config = dict(
    arch='transformer',
    time_shift_ms=100,
    n_mels=64,
    num_classes=73,
    bias='none',
    inner_norm=False,
    drop_path=0.1,
    expert_mlp_ratio=0.5,
    experts_per_token=1,
    shared_expert=False,
    beta2=0.99,
    epochs=75.0,
)
Rows from block 3 of a small audio frame classifier, named by matrix and row number. Rows with one number within an expert belong to one neuron, the router's apart. Each number is 128 + 24 x the weight over its row's rms, rounded and kept within 0 to 255. All counts start at 0. Numbers have three digits each. After the name is the row's rms in percent of the matrix's.
Before each expert's rows are labels from the 100 clips, of 14976, where the router gives the expert most weight on average: "top examples" is what is common among them. Only what is clearly more common there than usual is listed. The data: synthesized solo parts of chorales (CocoChorales). In brackets: how many of the 100, against the usual share in percent.
# router: router (model.blocks.3.mlp.router.weight, 32x160), inputs 0-53
# up: expert up (model.blocks.3.mlp.up, 32x80x160), inputs 0-53
# down: expert down (model.blocks.3.mlp.down, 32x160x80, transposed), outputs 0-53

# expert 13
top examples: note F#5 (69 vs 7.3); flute (29 vs 8.5)
router.13 084:171120157124125125164141154139120085129124151153165154137127157121148139136166153181151143143158170110137105152170147125151137147115176122137138138163109108138145
up.0 132:079144148166136121086122118173129148173113119114124120121107108111163124119116198110118131120148125110178110158130105138128143170128110175127131134139149119129114
down.0 104:079079155151114139169123109105133129072124118110126124149114134117140113176159132129147124152124131162137099113151163167129142139114118154157128167121118109134121
up.1 088:079126137123139138137144138111118196116118141139130088132131141122147139144136138096144132084110113155155125107146165137123102114158113103122166145143146121107136
down.1 098:109140155110179152145125112085155146135152160102068171115098134149117121106127154145107152114131097129121132119125087095143140156173194132185129087131172108134121
up.2 102:117128172140112074124128133170140139118103080158146100151144138085148153136101153110108164131088114136139090150118138144153117131142147090101138136096154133129117
down.2 114:146121158105138136139136124124129122158130133125077144119135119143111130142087133176103159091147112121107119108127093092136158145161165112185108125166126097104131
up.3 106:119117128119110130089128115146125139149107166147160114117136132129159125121154148062132110160125121150109124157136109130135127175125082156105110073089142140169134
down.3 106:091128140150131145167116105118142123118088145137126091114141115155164122140139118118126151127111133146148124113125146150114138113145118106094118131122127137204116
up.4 090:091145111152092101126126127112108148146168085132109125139145120070145108142177174131155137131106130133126155130128146129159088143151148108128171143068138141084121
down.4 090:126112156172127136142142149112138112128144151113115128155143117129110117133117110124126154122126118116168122146139112151118109165141131119166131104161135108108147
up.5 084:146162127141112132111130152131103150154110159169177087123118154130155137131161184076117144149146123145149094159150125113127138131144101119117121120087097135111092
down.5 087:101104140117145185152133112154136146133124140121085095116134151129142160183126117140132149107103113130114119106090111117147114147142149086131114110143163159198109
up.6 096:117147102158099121125081119153124176178138083140107122128139112086153111132142175137122155141099133151151131162150142127125097170133095152109140141072110123100116
down.6 096:122083138146128139172142124118128121084151111093139102147122114125154119170128107142161135121101129134157121148147151161094110128113106124113113127138115124139115
up.7 114:122118138150094163121098127169092145158109117113116140118103097131162152161117172148115096108137130145135108165123110101127116155156108149126135122116111101110121
down.7 112:116071116146110131134085109164126136118107068113140111197162128109134102174152110125129098137131118159128104126144150160129106124091127131112130139133114101131095
up.8 103:128150106108121125108096098140146162141118138131146120127130108092187121107136180130137154130128126171181111143163121127100123186123108167104162133096147132077121
down.8 095:093080141138109161157147116117116110094145151094149103130133164150137100177156111126132133149077124133126115129149139164151096128102108132117121118110128169146136
up.9 090:111159082176130108118117137149157146150188120150073113152164131059138119105153137118132171105084093119145146121122149158139113119093155137117133123098120165125088
down.9 103:151113123128139103166165144079135099151178150110131125151117093163134114115092138143141139102123151116142151175147124133114151148140131127172120131171125136087143
up.10 093:109103135153097097119128122189135146108127090162095091179174138100149139138119122109105142133114128137125113125109129134142099129118125104085149152108168149121079
down.10 110:156127114083156144170126113106139134163160139130107123112115101159123099116091126191096147079156119128107125141143103082131141133168182096169109122155144131096109
up.11 111:114129144149094142099111130169101149169111093112123137118113111096163150149125174136117108133144125121139115167116093104131119163149092159106131116123114111123126
down.11 106:116068114149117125147107108154126108121113081101151101197173129109135091175155109127129113122119124166120113124138154166131105125098125125111135148136114123133093
up.12 123:126118141134094134111121162132101144112145218141137099113129147136175151114170153099127130082136130098172063159125109124128142127129113129080137124116152121117136
down.12 113:099161145130135140128128134186129159169115166149098095134135161147143147129159132137147157112133120083107146108146131159136129131156161069138122104141144131165096
up.13 100:122132143127105048128153113144138140112104081128143108165163117074120137146100140100089142165101115134112119142123118136144153146103106100092127150116152135162106
down.13 102:178127121088154120159148123119137124138125094121122135156137089130090108127092107171090140088134132145125108103127119108127128147138142127178102143181106130103142
up.14 092:121135125123071170107104138164114129147116102140103119138115105099145137140127150135110085129150147138126111142111119081124114164162095137114144115117101093097134
down.14 092:120077100134118146138096097160126129106114088101134112190166131103130081147147097139150105128146113182100118122135149136099120125105128147113139139125116108120106
up.15 065:110135111143212152132130144171135110111103106104139142158151087122073103140109111135162102150097154125139151115103116154124149115131158145130112090092144131159128
down.15 073:176139145089092100124114131108136107101116100151158121170093076091144148131148175111134133159125190174107129113133168152100110132138097096137138149121095111116158
up.16 097:112130127122163102113107102140110168153113146115147139108140129093146111120153175155117140146108130132141134163153112182116149172121113140103119089104128135156127
down.16 100:132126112126143094140161136134125094125088086095129105162101116109141117132111099118145157164105167138145112137154169131130135106081094135103134125144095158125139
up.17 105:128151146078130120100140091134151132129092157125156162112118161116149140110165138128128133178088129149120112131128092130126166181109102153112115071109133133159140
down.17 103:116127141139081113139136139139122122131073121115117120130143148133137155136122113095133165154119124128108121104113148149124113099127104125113103135110094144187159
up.18 089:121143112138091093105076141155130153127124172122169153121128131122174131128178188114091141132108127140144071174145110118111119153132107135119117083090124137124128
down.18 098:081114146128137139132141117123121117114118161126110104150149157126153153188128116120146173142105124084144123102131149159130128110130132097098123104137125128190113
up.19 102:109113167153108083124133128179145147112115084150136101157145149088151155136113153112120156142095120140144091147101139142153128135134133086113141136099157130138120
down.19 112:146118149092144134144127120128133122161135132133082143117138110149112139147078135175099153089149113127107125111119097088136144143162172111187108120161122112102126
up.20 090:129118157126105082118131125178109143129106114121150091170146135105138123130122128099075148167113127154106123143126104144139167159111085108099136122118148117159078
down.20 083:146112124079154113168140094153151145133128093104126109158124096135106132164105098148110106092126153158121096101135131096115125137120173116164141148158117132117145
up.21 088:127105129149119063109141119174130144121107096144118098169145123073139122149095150107104154140110131135119105161118125156136152142118102110086149132097163116140095
down.21 097:176088140079143124160153109101145140138150119113114147152122101125113106123089113172094146100138145136127109122137114106119129152148163137169128147165115104088149
up.22 107:089133110143144083148117121159146167153137123141104124146147117081147115116171154141122164139073106141145130141130110153129124156109124115102127095065142149132108
down.22 108:165103123120153110165157154110132093119144122093134103128106095117147107124096093163132135127117178100138110156124146141106146132119097120141109114164088145094150
up.23 079:112170114121133146133098129143121157121098133165113099145116139152113120113106122099119122069170132144139124085146156121141098094148113125155168155129085112119133
down.23 087:108102127105156133159132117114142158149162136092068136099083145112121140136154124139128130096133105163105142150127094099151126117134161106169143130114173115137108
up.24 109:147134152120145132120153129125111122102104164149171136104108141140155106108129152131112132131139125129127102168112110131102165117109102116115113088126151111170158
down.24 101:092140111092148107123139127185132105142059108106110124164136171129129152133120099112104127120122155123094130075106149096130129103118149112088161111128103131148163
up.25 115:132152159111117090105147144144150108119094167114153162115111170117150157137158138108136155161097137145116088146140095141126175153102124141132106092120110104166155
down.25 116:110131123123089108106148123160121116127064134134145122107142165107132158147134134099120149145128116119120136091116159142123115103125121126134107135112094151165170
up.26 095:124077167139109084135124145176121138103114151156119109175149167110161124112143121107079164142118125159136111114143098148136154120125124122073152131089154124152080
down.26 095:144135130045131124167144116150134135140131130101111123114110099152129099131087093173106132095126165127123097122120116088105153143156174110156117128160117124135146

# expert 25
top examples: note C5 (100 vs 9.9); horn (44 vs 7)
router.25 079:124117160117090158097185137143102081137109144129156145121116150129109148103133113133135096139127153100099104107170138109150112144131153126141155152160136113131106
up.0 099:103147174102117134104156148175131139148101110108188132132119126132120139100094099095129144097091140129104116121123169131137147100170097100139163147131152109150118
down.0 089:111180123070145154106143164131132126169110118129133154094156128143127183144084113139109113134144117110113140166114124113142151124159110132128151126126124109122123
up.1 092:105142171101114141098155147170130133149096120114183120122113117127121135094112096102125143094084142123098114119134165132141141104170105093130162142144141101142123
down.1 082:111173124073153149115128164127135116172110111128135149096154130144134183138091114134114117136146118111118145170115120113139153119157105136130158127120117113125126
up.2 103:106151172097121126108151145186126139154089111115184130129116127132125149105097099104124145090096141118103118127116171119142141101168107102134162145129143109140125
down.2 093:109182118071144155117147160138129130167104119126128151090164130143123182143088112141117119133143123104113135167116124115142149128160115131122154123124123114117124
up.3 095:106140170099114133099155145171128137152094116109185126124120122127124137096116100103126146093083140122099115121131167126142138104168103094136161145142141104142127
down.3 085:110176123072146153119132165127133117170111118132134145092153129145128186140086113141115120138145120109115144168118124119140155119160108134126156130122118114118126
up.4 095:107141172101115132102155147173128139153098116111186125127120122129123139098112099103128147093085142122101114121129167127141141104170103095136163146140142105145123
down.4 085:109178122072146154118134164128133121171111116129133148092153130145128184143087114141114117135145120109115143170118124117142153120160109134127156127122119114118125
up.5 093:143131077131135123108134109134154130113114138155066168128128125134129137137115159164129114163173085115142136117124109120136098153097144190122088109128114147109136
down.5 094:157083116150084110143138102166141146098103133170090118164147176104131129149117127128177169151167126152128124084110145133137120148101115154123053138098109118141143
up.6 090:104142169102114140095155145170132132149091120115182120121111114126122136092114096103123143093084142121098116120133165130143140106167107094130159140146136100138125
down.6 081:110172125073152148117128165128136115171109109128134149098154130143135183136090114134116119139145116110119144168116119112137153120156105136131157128119117111126128
up.7 093:105142171102114137098156147170129135150098117111185123124117119128122135094112098101127145094084142124100114119133166131140142104169103093135162144142142104144122
down.7 083:110175124072150151116131165127133117171112114130135148096152129144132184139088113138113117137145117111116144169117122115139154118159106135129156129122118112123126
up.8 096:105145172101116134102155147175130138151095114112187127128116123130123140098102098099126145094089141125102116122126168128139143102170101098136163145136145107144121
down.8 086:109179123072147153112139164131133123169109116127133152093158130142129182142087114138113116135145118109115142168116123113141152123159109134127155126123122111121124
up.9 087:140079140129107145150129122100104138147157151106114102103135182121134126141178165093109113139116138123169126176141104121132123131100110129110152110121126120112142
down.9 130:112107145136118149165079099098132110126177153112154108127161149126122093150175121112126100099124102147138138117169133179117152081118117131135148111135118147126105
up.10 093:106138172099113139098154145166127136152098121113184120122118119126123134094121099105126146095080143122097112120136163131142138105169106090130163142148138100140127
down.10 082:109173124074150150120125164125135113174113112129138144093154130144132183139092113136115117136144117111118146170119120117139155115159105136129161129119116116122127
up.11 096:111132163085116136093144135152123140154090127118170115109116117123133137092147106127120147091078145115096113123147162125148129111161126086121157132154118093126147
down.11 083:108162122078154149142113156126134102178108111129138131088161135145130181132101109138124127135141123107120145170126118124135155109155103133125170131113111127118131
up.12 094:144129078129136122109136109133155130114114137155063170129128123134129138135113158167133116165171086118144134116123109121136099152098144190123088109129112149110137
down.12 092:154082121151080112146138105166140144101105130170089116163143181105131130148117126124177170150164129148129122083110142133139120147101117153123052139094113120141144
up.13 110:118145126118134161094138123107118128140109159154130080090107114134136134111158100148101110094112131127111132140164136125158115127133157095094133104171106091097148
down.13 098:129107142129161103159073120115135097156111084133131125131143136133169142097138134119155149155134105132139142146127102119105140111111103148136164131088096124145151
up.14 093:105141171101113138099155147169128136151099118112185123123117119127122135095115099103127144094082142123098114119133165130141140105170104092134162144143141102143123
down.14 083:111174123073149151116129165126135117172112113130135148094152129145131185139088114138113118137144118111117145170118122115139155118158107135128157128121118114121125
up.15 093:144131078130134122108134109137152131113113138157066167128128126135129137135117159165127115162174087112142136118123109118136098152098143190122088108129116147109136
down.15 092:157083117151082109146133103167141145098104133170090117166143175104133130148117127127177173151166126149130125084112145135133122147101112156122054143098107116143147
up.16 084:154141115112142132106128111085102154161139151126116115086107132133131154126171137145103097089132141121141139150143132115159123136125157122136125098144098089090133
down.16 099:110114133145100117202080120098126100115136109137129100158134149133141114111113129152160161151134112128146135127130135163103154086133140122090126148098107135132145
up.17 118:125116134112127150108132130079111133150137145118136101095148132125137122107192125140125124100095134131122116139174119131148115120134139087122137117173106096127148
down.17 101:125113134137140117166073130070129070156141100147149105119126133145158144107117130139143146143127115139134151154149108144122157090123097141130165144104102135118143
up.18 100:113128148088117140094139128122123135152101132112152108099132117118138128094177115132125146095075137115103114123166151126145124117148132085127144121162105092122158
down.18 086:112149127092148142153095153110133086175120110140143117096148134148134173123098111142130135141136122112126147163134114135130161098149099133125169139108107131120136
up.19 095:104143173103115136101157148171131137148100113108187128128119122130121135096104099097128144096086141128101115119128168131138144102170097097138162146137148106147120
down.19 085:111178124071147152110136165128133122170112116130134151095153128143129183142084114138112115136144117111115142167116123114141154121159108134129153128124121109122124
up.20 089:140081141131107145150129123098106139147160150108116101104137184123130127140179164096111114139114139123168126175143104121134123129103112127111152111123126119113142
down.20 131:110108144135119149165076096095132106129177151114156106125163150127120096151173120116126098098125101148137139122171132179118153078117117130136151113134117149123103
up.21 092:106140170099114136098155145172129135151093119114184122122115118126123137094115098104124144092083143121098115120132166128143139105169106094132161142144138102140125
down.21 083:110175123072149151118130165129134118172110113129134148095154130144130185139088113137116120138146119109116143169116122115139154120159108135128158128120117115121126
up.22 091:104139162100114148092150143158130126145095130122172110112113108123123131086130095114125141093080145119096114113146158135145136111164120088118155136158125093134132
down.22 078:114161125079162140122112161124139106177109100128138143098150129145139182129099114131119122140142118113121146172119113112136151114153101138135163129111111119130130
up.23 111:114132132102125156092135125097121133145111142131132096090128110119139127100180115146121129096092134126110122127177137127151118123140141088119133102167102084114157
down.23 090:124124134117150114162080136097134079164120094146141115116136135144156157101111125134148149152134115123136146153134104129119158103127099139130163139097101131130145
up.24 097:096142143106120166084144132135136121132100139131155094098109100115123121084137096121121128099087136130098121108161148145144127122152134091105142119165111085128143
down.24 080:127131136092176119120092146121140097176104079131141140111146127142153169108115121120130127148131111125128147162121102099126143113134095142143164132099107118147138
up.25 093:143130078130135123108134109135154130113114138156066168129128126133129136136116160165128115163173086114141136117123109119136098152097144190123088109128114147109136
down.25 094:157083117151083110144137101166140146099103133170090118164147176104132130148116127128178169151166127151129125084111144133135121147100113155122054140098108117142145
up.26 091:104141172105113139097157149167131135147103118111186123125118118128120132093113096099130144096082144126099113114135165134140142104169101093135162146143143103146120
down.26 081:111174124073151150112130166125135116172113111130136149096151128145133184139087114137113116137145116113117146169116121113140154118157106136132153129122118111124125

# expert 23
top examples: note D4 (78 vs 12.5); viola (45 vs 8.6); clarinet (40 vs 8.8)
router.23 089:174117163132113123159155164153118085127155162145157155147129149133149145134165140168144151135159166103140108140165152128151129119114181128131130142171092118140123
up.0 104:159128155125087129133130138146133109099129123147141108170076143125145081139133144136137168165167162171116134116146134109165153119100113114185119126146099098111131
down.0 109:128113103121093128140093167106123155145147118173126105083137147107142142178137121091130155111103129162112102109126113156119126134095121101120135147121111108145146
up.1 106:162131156139075114127143127124112109099145107160141135154088127122139104129134144136142167174159167176106147123143141116188153119102104109175126118134108095111094
down.1 106:143114106140083121113110159091140140129164104177110104097141159103123139184133131090144158117116131157102114095124094150140134153087100129139128120117118094130151
up.2 103:104161125143149138105122113141133101175075138127132150143108168100092109133138132115096115093139096103129119162114125090119096122143143158168099106139126117133188
down.2 099:064129110175149146140087086115139126113108111124143146131138131089142108125127129152102099149129087155138139133149176125135085111165145109111151124116121156158144
up.3 096:121097126121130142111178130161188173172170138115133135115160118148159153152134123082112120120102120072165125099104098135127113127144118145129153128107142153174075
down.3 094:104159143119139134105117127125139152127138131086092163170117095114147144114119151118158154156131068144149151104117147152076142108167096142139077111087101123130105
up.4 089:117122127134141136077111097161112148198100138109121133167165145111085125144098141110112108095144103116130128132102113119112076112141110125149119125124132127142135
down.4 079:104135112188125131122066101107141108040117114125157133142121143117110133140121127158127102203120124176132160156161177141145153122153137144112150119127107172140162
up.5 085:140132149149111133146132096108110103088160087183142128171127125140139100120120139126156154139147123207103118147162184138137137088113091111159134193140143103111089
down.5 094:135110113117115122139141156129137166112162117163142096109149151116111104167112109111141154107134130136089098114156122160107109138071145160109130175139134130100161
up.6 103:091109138143152133112118129149168166153162128164112128118161163128138126129130103105128132122090096111155090135088097140108138147145054128145149108066136152127145
down.6 094:101132120140118144125070116108128138053132098094128140156116106098141166128099150140126117169144086176147162160107160139076160136171127132112086128095107149152129
up.7 088:107079106151098147143185122144123135149137132135082123110119120123176123086159143108115138097099093103129097158103119112133114137123117112175131071120137141136147
down.7 088:115178163116161128134106115129140139109146141118113145099112154170179123096120158126150137064174146093167139127111160158114153128149131123117106119123171124181075
up.8 104:136130113124125156145109144148148149120178133157077088075130090166140143161093113138157141094120151086137123097110108136130156171132154110146151149127088087107157
down.8 090:118159117115107168119118084152093137078116084135119142144121150090102171120077121125126117177154067180149131120133138130126144123156146118104139144111151123167116
up.9 086:127121168089140138120102078138127121137083130148152102144114148175096099140124149100120113122160104189120112137162131145148121078122141158136144162122161108151138
down.9 094:110145096153131106132072103078153122115120086144153128091134119084114112134127121143108123153120117168146123133160170135106125104122142165117111180120069148116149
up.10 101:076196108160128140118144106135112123155095156109104123164141145120132120110152140122087121113130091117139151153099112112127101139143139145138121150163132102149174
down.10 102:090135133161144121174098107128143112097054119118166127145130141117126134125153138161110089127147113123140149144167178112133117091158170124074143102105113147125140
up.11 101:054162113171141131169137113145135148142143129082118117166192122120116137140144113123125119099116092117117145085124130119092099148136129131126136185170157154159145
down.11 099:155167152137178084148137090165123125162110116082161099146151142141101153107142095133122137121102134094139134151141130143139154155111125109114126096125101177121104
up.12 100:156137164141091115137110131126130104087143113155143118164091140121132073127135136133146182166146168189101134123157140132167163107091089115179138125147101100113098
down.12 110:141093100122098114144119164103135149143156095163119096089133144106126124164133118087140150106103135148106104105131105143116136137081109111140128158143104109138165
up.13 094:106106164125095150101139119165134135132095132103123082123069151118167119150143150076101124135146140134131123132110104076157138130123103122186097108139139122124149
down.13 095:093120098148115125127039134092136131135094141161117138083121129126148130128145139133094151142116123151122121115133147154083132111138143102110113138097108119145155
up.14 095:189150140132108098139130113130112089125165130217125128127113108117108120115097137154180165147156160150113128138137135176163143105114106084159109120107094136127082
down.14 092:143105115124100137137145163095127127097183098169128113096127126111123165189118127077141127125144143159134118124133087149135138136082114138128144149126134111124134
up.15 103:116108174123093143102149136164141136131103142110128093140074164113162123143141151076109138145143153133138118125106093088155144140123102115181109109142142112120135
down.15 111:106117105138118116130052144099139132128091145153117143088116139123156128125150147134111159131110125146132125121124149152080135114130136105106105135102101099133161
up.16 086:123093139136113128156104117164120117142078126219156114150117144117097089099151145115132107118167103185123087165130134132141132112106105159137132129134104127133152
down.16 094:119107117133118126146124117092131120126102051140135131082143156090150122126147116130099120123126136107146140145124139142104123138115123129106133139120084148132176
up.17 111:096118156152118150121149135127171139141118143133121079151112134132161120139153123067070133116110104135109103165107093101127147134142085111146125100140133106122144
down.17 113:107144117174147116123068111123133135090078135122124161115113116116169141113129168141145148124158117139180138113139183133103148113132149137116079113118131109119132
up.18 111:152137116109111130103156138148122189193182170128137109111149150154129161140101109098156138158123156134161103110143115130144130126117122140143147148093126154153069
down.18 102:097141132093107134111068106115134153096151109118126158149134111128125128137099113127142135145137086161143127098115123158091111116152109123166110137089104104141137
up.19 101:121108162106110142114153127155148149162109132148130118124104176114158096122145138102089143126098127151128125146111095103143152134131086117166122097113136114128140
down.19 101:106118107154144116119059134086155135099089127129105156121124114115168133100123171135134152126126106142156149127099146143075161132132118125124085115103119096142145
up.20 094:137103098158134164143132108107098114167104149128113135130100161140127094124111159124089131099161091121133163178119110103123114133119152115133084140144095101122153
down.20 097:084127099179140135157067119124120119073086094149158126112161141096145118160132137138108114131160113150138126135133150136136110139142158115089143134127151183134124
up.21 118:063159101179124128120119148185154141144131145108111116113142098127160151109144156114091131114091117102127099127103113137125142152149137152128149120153137140121124
down.21 118:167169179118152101126142098136138127126100138062149135133115119154106116070121120164147129136128135110136129097143166120119132117148134141144141081125099118140128
up.22 093:182117147139116104140152141136112092144142148128153108122101118132152117142155130136135156137136176155095138147143116122168142142079123095157126115154097122119092
down.22 096:140096122125086128148111131116125162157141127191128126088136167114153144198140143105136164076119140148124111100126104156126130127106139082126130150115136081141117
up.23 127:056136109149116152164139143153117147148134163086066127152201098149132148131147112128122122069072131070142124108115107117098082153156130131130144147158123143162148
down.23 127:144176165127186110135135094145117134148125134084141118152129135162144155094107128131122121111124136100155133162147149147137164130131144104101123107115135140155078
up.24 097:147088125120104160130173124125121168172164147143105078093138106190165156155147149111151119120146139095139110125126097099133145165107135125150146140126105132144137
down.24 087:107166150104117142117088130114127163112134109140107163138139143111145166108075123144101141173139073142158150104121135146105137126161135121110101124102112124155105
up.25 088:116083118152124093110173137152111111160145150125128074117145137120157092097134128057106137092094114124153143178095102175142100137091083129119127072116158183109125
down.25 091:119151121124116162143076104124133150064105109100103130091093142111132121122148159131107114150179102163151164118132149139102157126179171117135133122094125139141134
up.26 087:101135104150148110168132126146120148144120158115135087155203110156126149146141091107121135093119139112129165111137123132088130156143121131142150162140144148150173
down.26 088:122151145127154121132113077155129163139106078130137133152140142111117163117125110139093099148141105133149153155164161134099167124169172115110129133097077145124104

# expert 31
top examples: note C4 (100 vs 10.9)
router.31 085:174107154117141135132144149130132097125119148147133160140120145131136129118147152172144177149152154150128119138173168149159125128115147146145128153163099123132159
up.0 085:153123075120135139094153102082114129180145139141121157085106128122084106128125161160160133143136094155116134099150141127145095110130166178138122114168097145091136
down.0 094:153101138150125096158123116121116112114145119137113088094179100115105150103130129120196185136156126144126142175149151187147174142093094113154107129117106110085100
up.1 118:163088124127108147100163115165141129148089159158086121105118122108115167119104159144133130161156131119138102116112117127167108153110118165097113114127117102101110
down.1 112:134092163134108132135100126145120131099117139147084122111168154090146136138084141131175200131145100139093151111118146213135146143104095133176062146114122095099137
up.2 108:157086124119113148102161108167145135147090157156082127108119125108110163117107157143135124163158124123142103108110119133164108151113127164097111115131115108106112
down.2 108:133086162138109129142100125142118132100123141149085120111167150089147137140087142124175200130147103142094151112119145213139150146103092132176064145115122099094136
up.3 144:122127207134143100129128131135143145147125076120128140133139196140181155129089185098106175117095122125147111131112126114096101118109132105124176144128181142112131
down.3 131:085101145119096165123153131124146104175126087115154142122125160128139127185089126142126059120135092138141119098119102131128106157134116129125163141118145147125133
up.4 116:163087125125112146101160110165146134147091159156085123102117123114118167122101157140134132161156126123140098119110116129162111154112115168097113116126118101103108
down.4 113:135090165132111134132100129146123129100117140148082124108167153092147136138085141132176202130149100138095150109118146214134145141104093135176064147114122095100137
up.5 123:167083117122119139098160110170143125160090158161090138104115128096101167119113162146144128163161123123144096115107127139165104148117137170115114114127115107108124
down.5 117:138088155142101120145110118149121131099118142153091114123166151088151152142092140128173193135138107141098152121123148212142147147094092127170071143127117104095132
up.6 110:156096114132103150102163124159134125153099155158082115103120108105114160122116154155131128162154128110128108110119114124174110161106134155088111106130111104095105
down.6 106:134095161139108126138097125138115134099122138144086122110165154086142133135082146125175204132143100141088148117118145204137146146109103130178060145114124098098137
up.7 114:156097114133101146102164127162132126154095156159084112104117108104115162118117154156132129162155131105128109112117117122178110164102138154089113105128112102095110
down.7 107:134096160137107124139096123140114134099120136145087122113165154085144135136082144126172203130141098141089149116119144205138144146111103131180059144114122098101138
up.8 071:105176097168133097150126133096095126139152135139150085100135096117128142122143137127151165119111135141159158172141145112136123169064205108130120085161095147114153
down.8 082:148154141100118104144102140102112143147161099086164124099108113137092117118139121163143127125128122139095115172176118140163127109172178106151147123096103099108114
up.9 080:108128171077143121103125087108137169147094109111133132118112180134133134109116168081115146076169150137105128137155154106124128094092133118134139174174125107112137
down.9 084:093106134087125135132125146169128144126127080101149106132148105169121163176132131101143086115131096126120099141117126120121147087159125110109168140088110127157139
up.10 081:115132165085152114100128089102133164145098105120120130117111178138131130111114165076123163069162143137114133156155157112125127098088137117137135166175127109112135
down.10 083:101111135086116141136126146174130149132128074108146104135150103165122156167128124114140082113138094129109106141118128128123141094171130098116168142079115118151129
up.11 110:165092118117123140089161102168137129159090158162092131117119138112105162112119163152146134156158128132150106116113129139170100134117141165097121113143107111107116
down.11 104:131080164145107125147099117147121133108123151151092109111163140096152146136092136123176187124139107133090149130126155218147150149106102122175064140119116100094132
up.12 113:162092123129108148100164116159140128149094158157084117104118116109116164121106156147132131161156130117135104114115114126169111155109120161091112111128116104098104
down.12 110:135093164133111133134098128142119131099119139147085123108166154090144133137083143128175202131150099140091149112117145211133146145107099133178062146112124096099139
up.13 108:157107114138104151096161125155133123153107156158083116100120100111118157122115146155133132164152127109122108114119111122175116169105133151089109101124114102095096
down.13 106:136098164136109129136096128137118134097122133143085124109161157085140130133077148127174204134148095140089147116115145204134145146112105132179062145112126098099140
up.14 076:107137156080144122103114084108137165141094106114132132121110173138130123111118149075115144076167146147113133142151160114120137096092129115137137172178123110113136
down.14 079:102120127094127132134128147179127147115124079102149111131136105162118161168141131100126082117131093131131102151114123115119152081159131118100163148092107129169136
up.15 132:168079145129125137100157108173148138151081158155093137112122143106105170123099159130128136157155128125156086118095127146156106140123112168115125125115126112115130
down.15 128:137082161126107134133109121163129128103109144153084125122165150094154148143094133137170186130140106136105149108117148217136141139093078131168076145123119100106139
up.16 103:157088135117121149101159101167152140139090158152083123106123120121125164126097152134131129161152128126147101115114109128155115149115105165093110123120120105104096
down.16 107:129086170127114143128099134144125127099117140143080125098167153096143129138087140127175200124152099140096151108112142216132144137104090141178063146111128097098141
up.17 102:158106113134110157094161120147133127152117153157082120101122098110119152124115146157133127164151123110123108110122104122172116165108133152091107101128112109097089
down.17 105:138097164138111130136096130133117132097125134142087121104162157086136130133080149125176203135152096141089145120115145203133145149112109131179062142109127101095140
up.18 074:105139155086144126106116085103136165143100104113129134120110175143129120113116153075115147073162141151113132139151159115113125099094123114141132173179125114109140
down.18 079:106124122095127132139131152178131139115128078101149107129138103156114160164144132102132082119135097128132105154112122116124158084158133111094170148091107131167129
up.19 079:112135162085146116103124086107136167142098105117125131118110179139129125109116160076118159074165144141114132154154159113123131098087137116141133167183124111116137
down.19 081:103113129090124138134126146180130150126125072108148106139148099166118162168129127109130083119134093132116105144116122124127146088163130105110168143080112125154127
up.20 080:101128181094149110103124107112140152134098107121138128115119181130145140117111172067115158076154155128101124145156155107130139087104125107129150170176147115111130
down.20 079:079113130088117166125124137160125144143128082085149124116136122163131150174119126113126073099141095122132104125130137123102130086177135126102180147097119126159143
up.21 131:098157184158154122148103160125132154139134065107120135114109173136175109120119189102109186076100107114122133127133139126089105146116148092097155118131171130118131
down.21 118:099096154134089136117151114167148135133103081130164133149124181124130140203091137125147075144126093148132120110111118125123121142120122138113172135116128133160127
up.22 078:139128122133097124117120129145164125166138105141150185099105157108098107112124104149084110108146112126143158087123141127129132151124165120144140118125138125153154
down.22 074:109158114141155101130153107132143093112122122131177143133110098162133173144134112134089088160145099115138124127143104065116139114114134162127170109145094160145145
up.23 115:163086129125115146101161108163150137146092160156085123102118126115118166123100156136134132160156126125143097120110116131161113151113112168097113117126119103104105
down.23 113:136089166129112138131101130145124129101118141149083125107167153093144135137086141132176201128152100139095149109118145214133146141104091136176066147113123095098137
up.24 115:158101112138104148098162127156133120157105155159084118101119104106114159121115152158134128165153127108125108113119112123178112165104137154092110099127112103094102
down.24 108:137099161138108125138097126138116134097121135146088122112163157082141134135079147127174205134144098140089147118117145203137145148110106130178062145113123098098137
up.25 075:104129167081145121103123088107137166138096107113130134115110182133132135117112166075112147071163148144108136139153158110126133095095129116140136173181127111108136
down.25 077:098113126090123146133131146174129139126135078093147107130147103161121158164135128107136080110142095120132103148113124119113151082162130111100171148097111126156131
up.26 116:163086126125110147099162112164143131149089158157085121105117122110116167121102158143134131162156128120139100117112116129166109153110119164096114112127118103101109
down.26 112:136091163132109131134100127145121130099117140148084123108167153091146136138085142130175201130148099139094150111118144213135147144105095135177063147115123095099138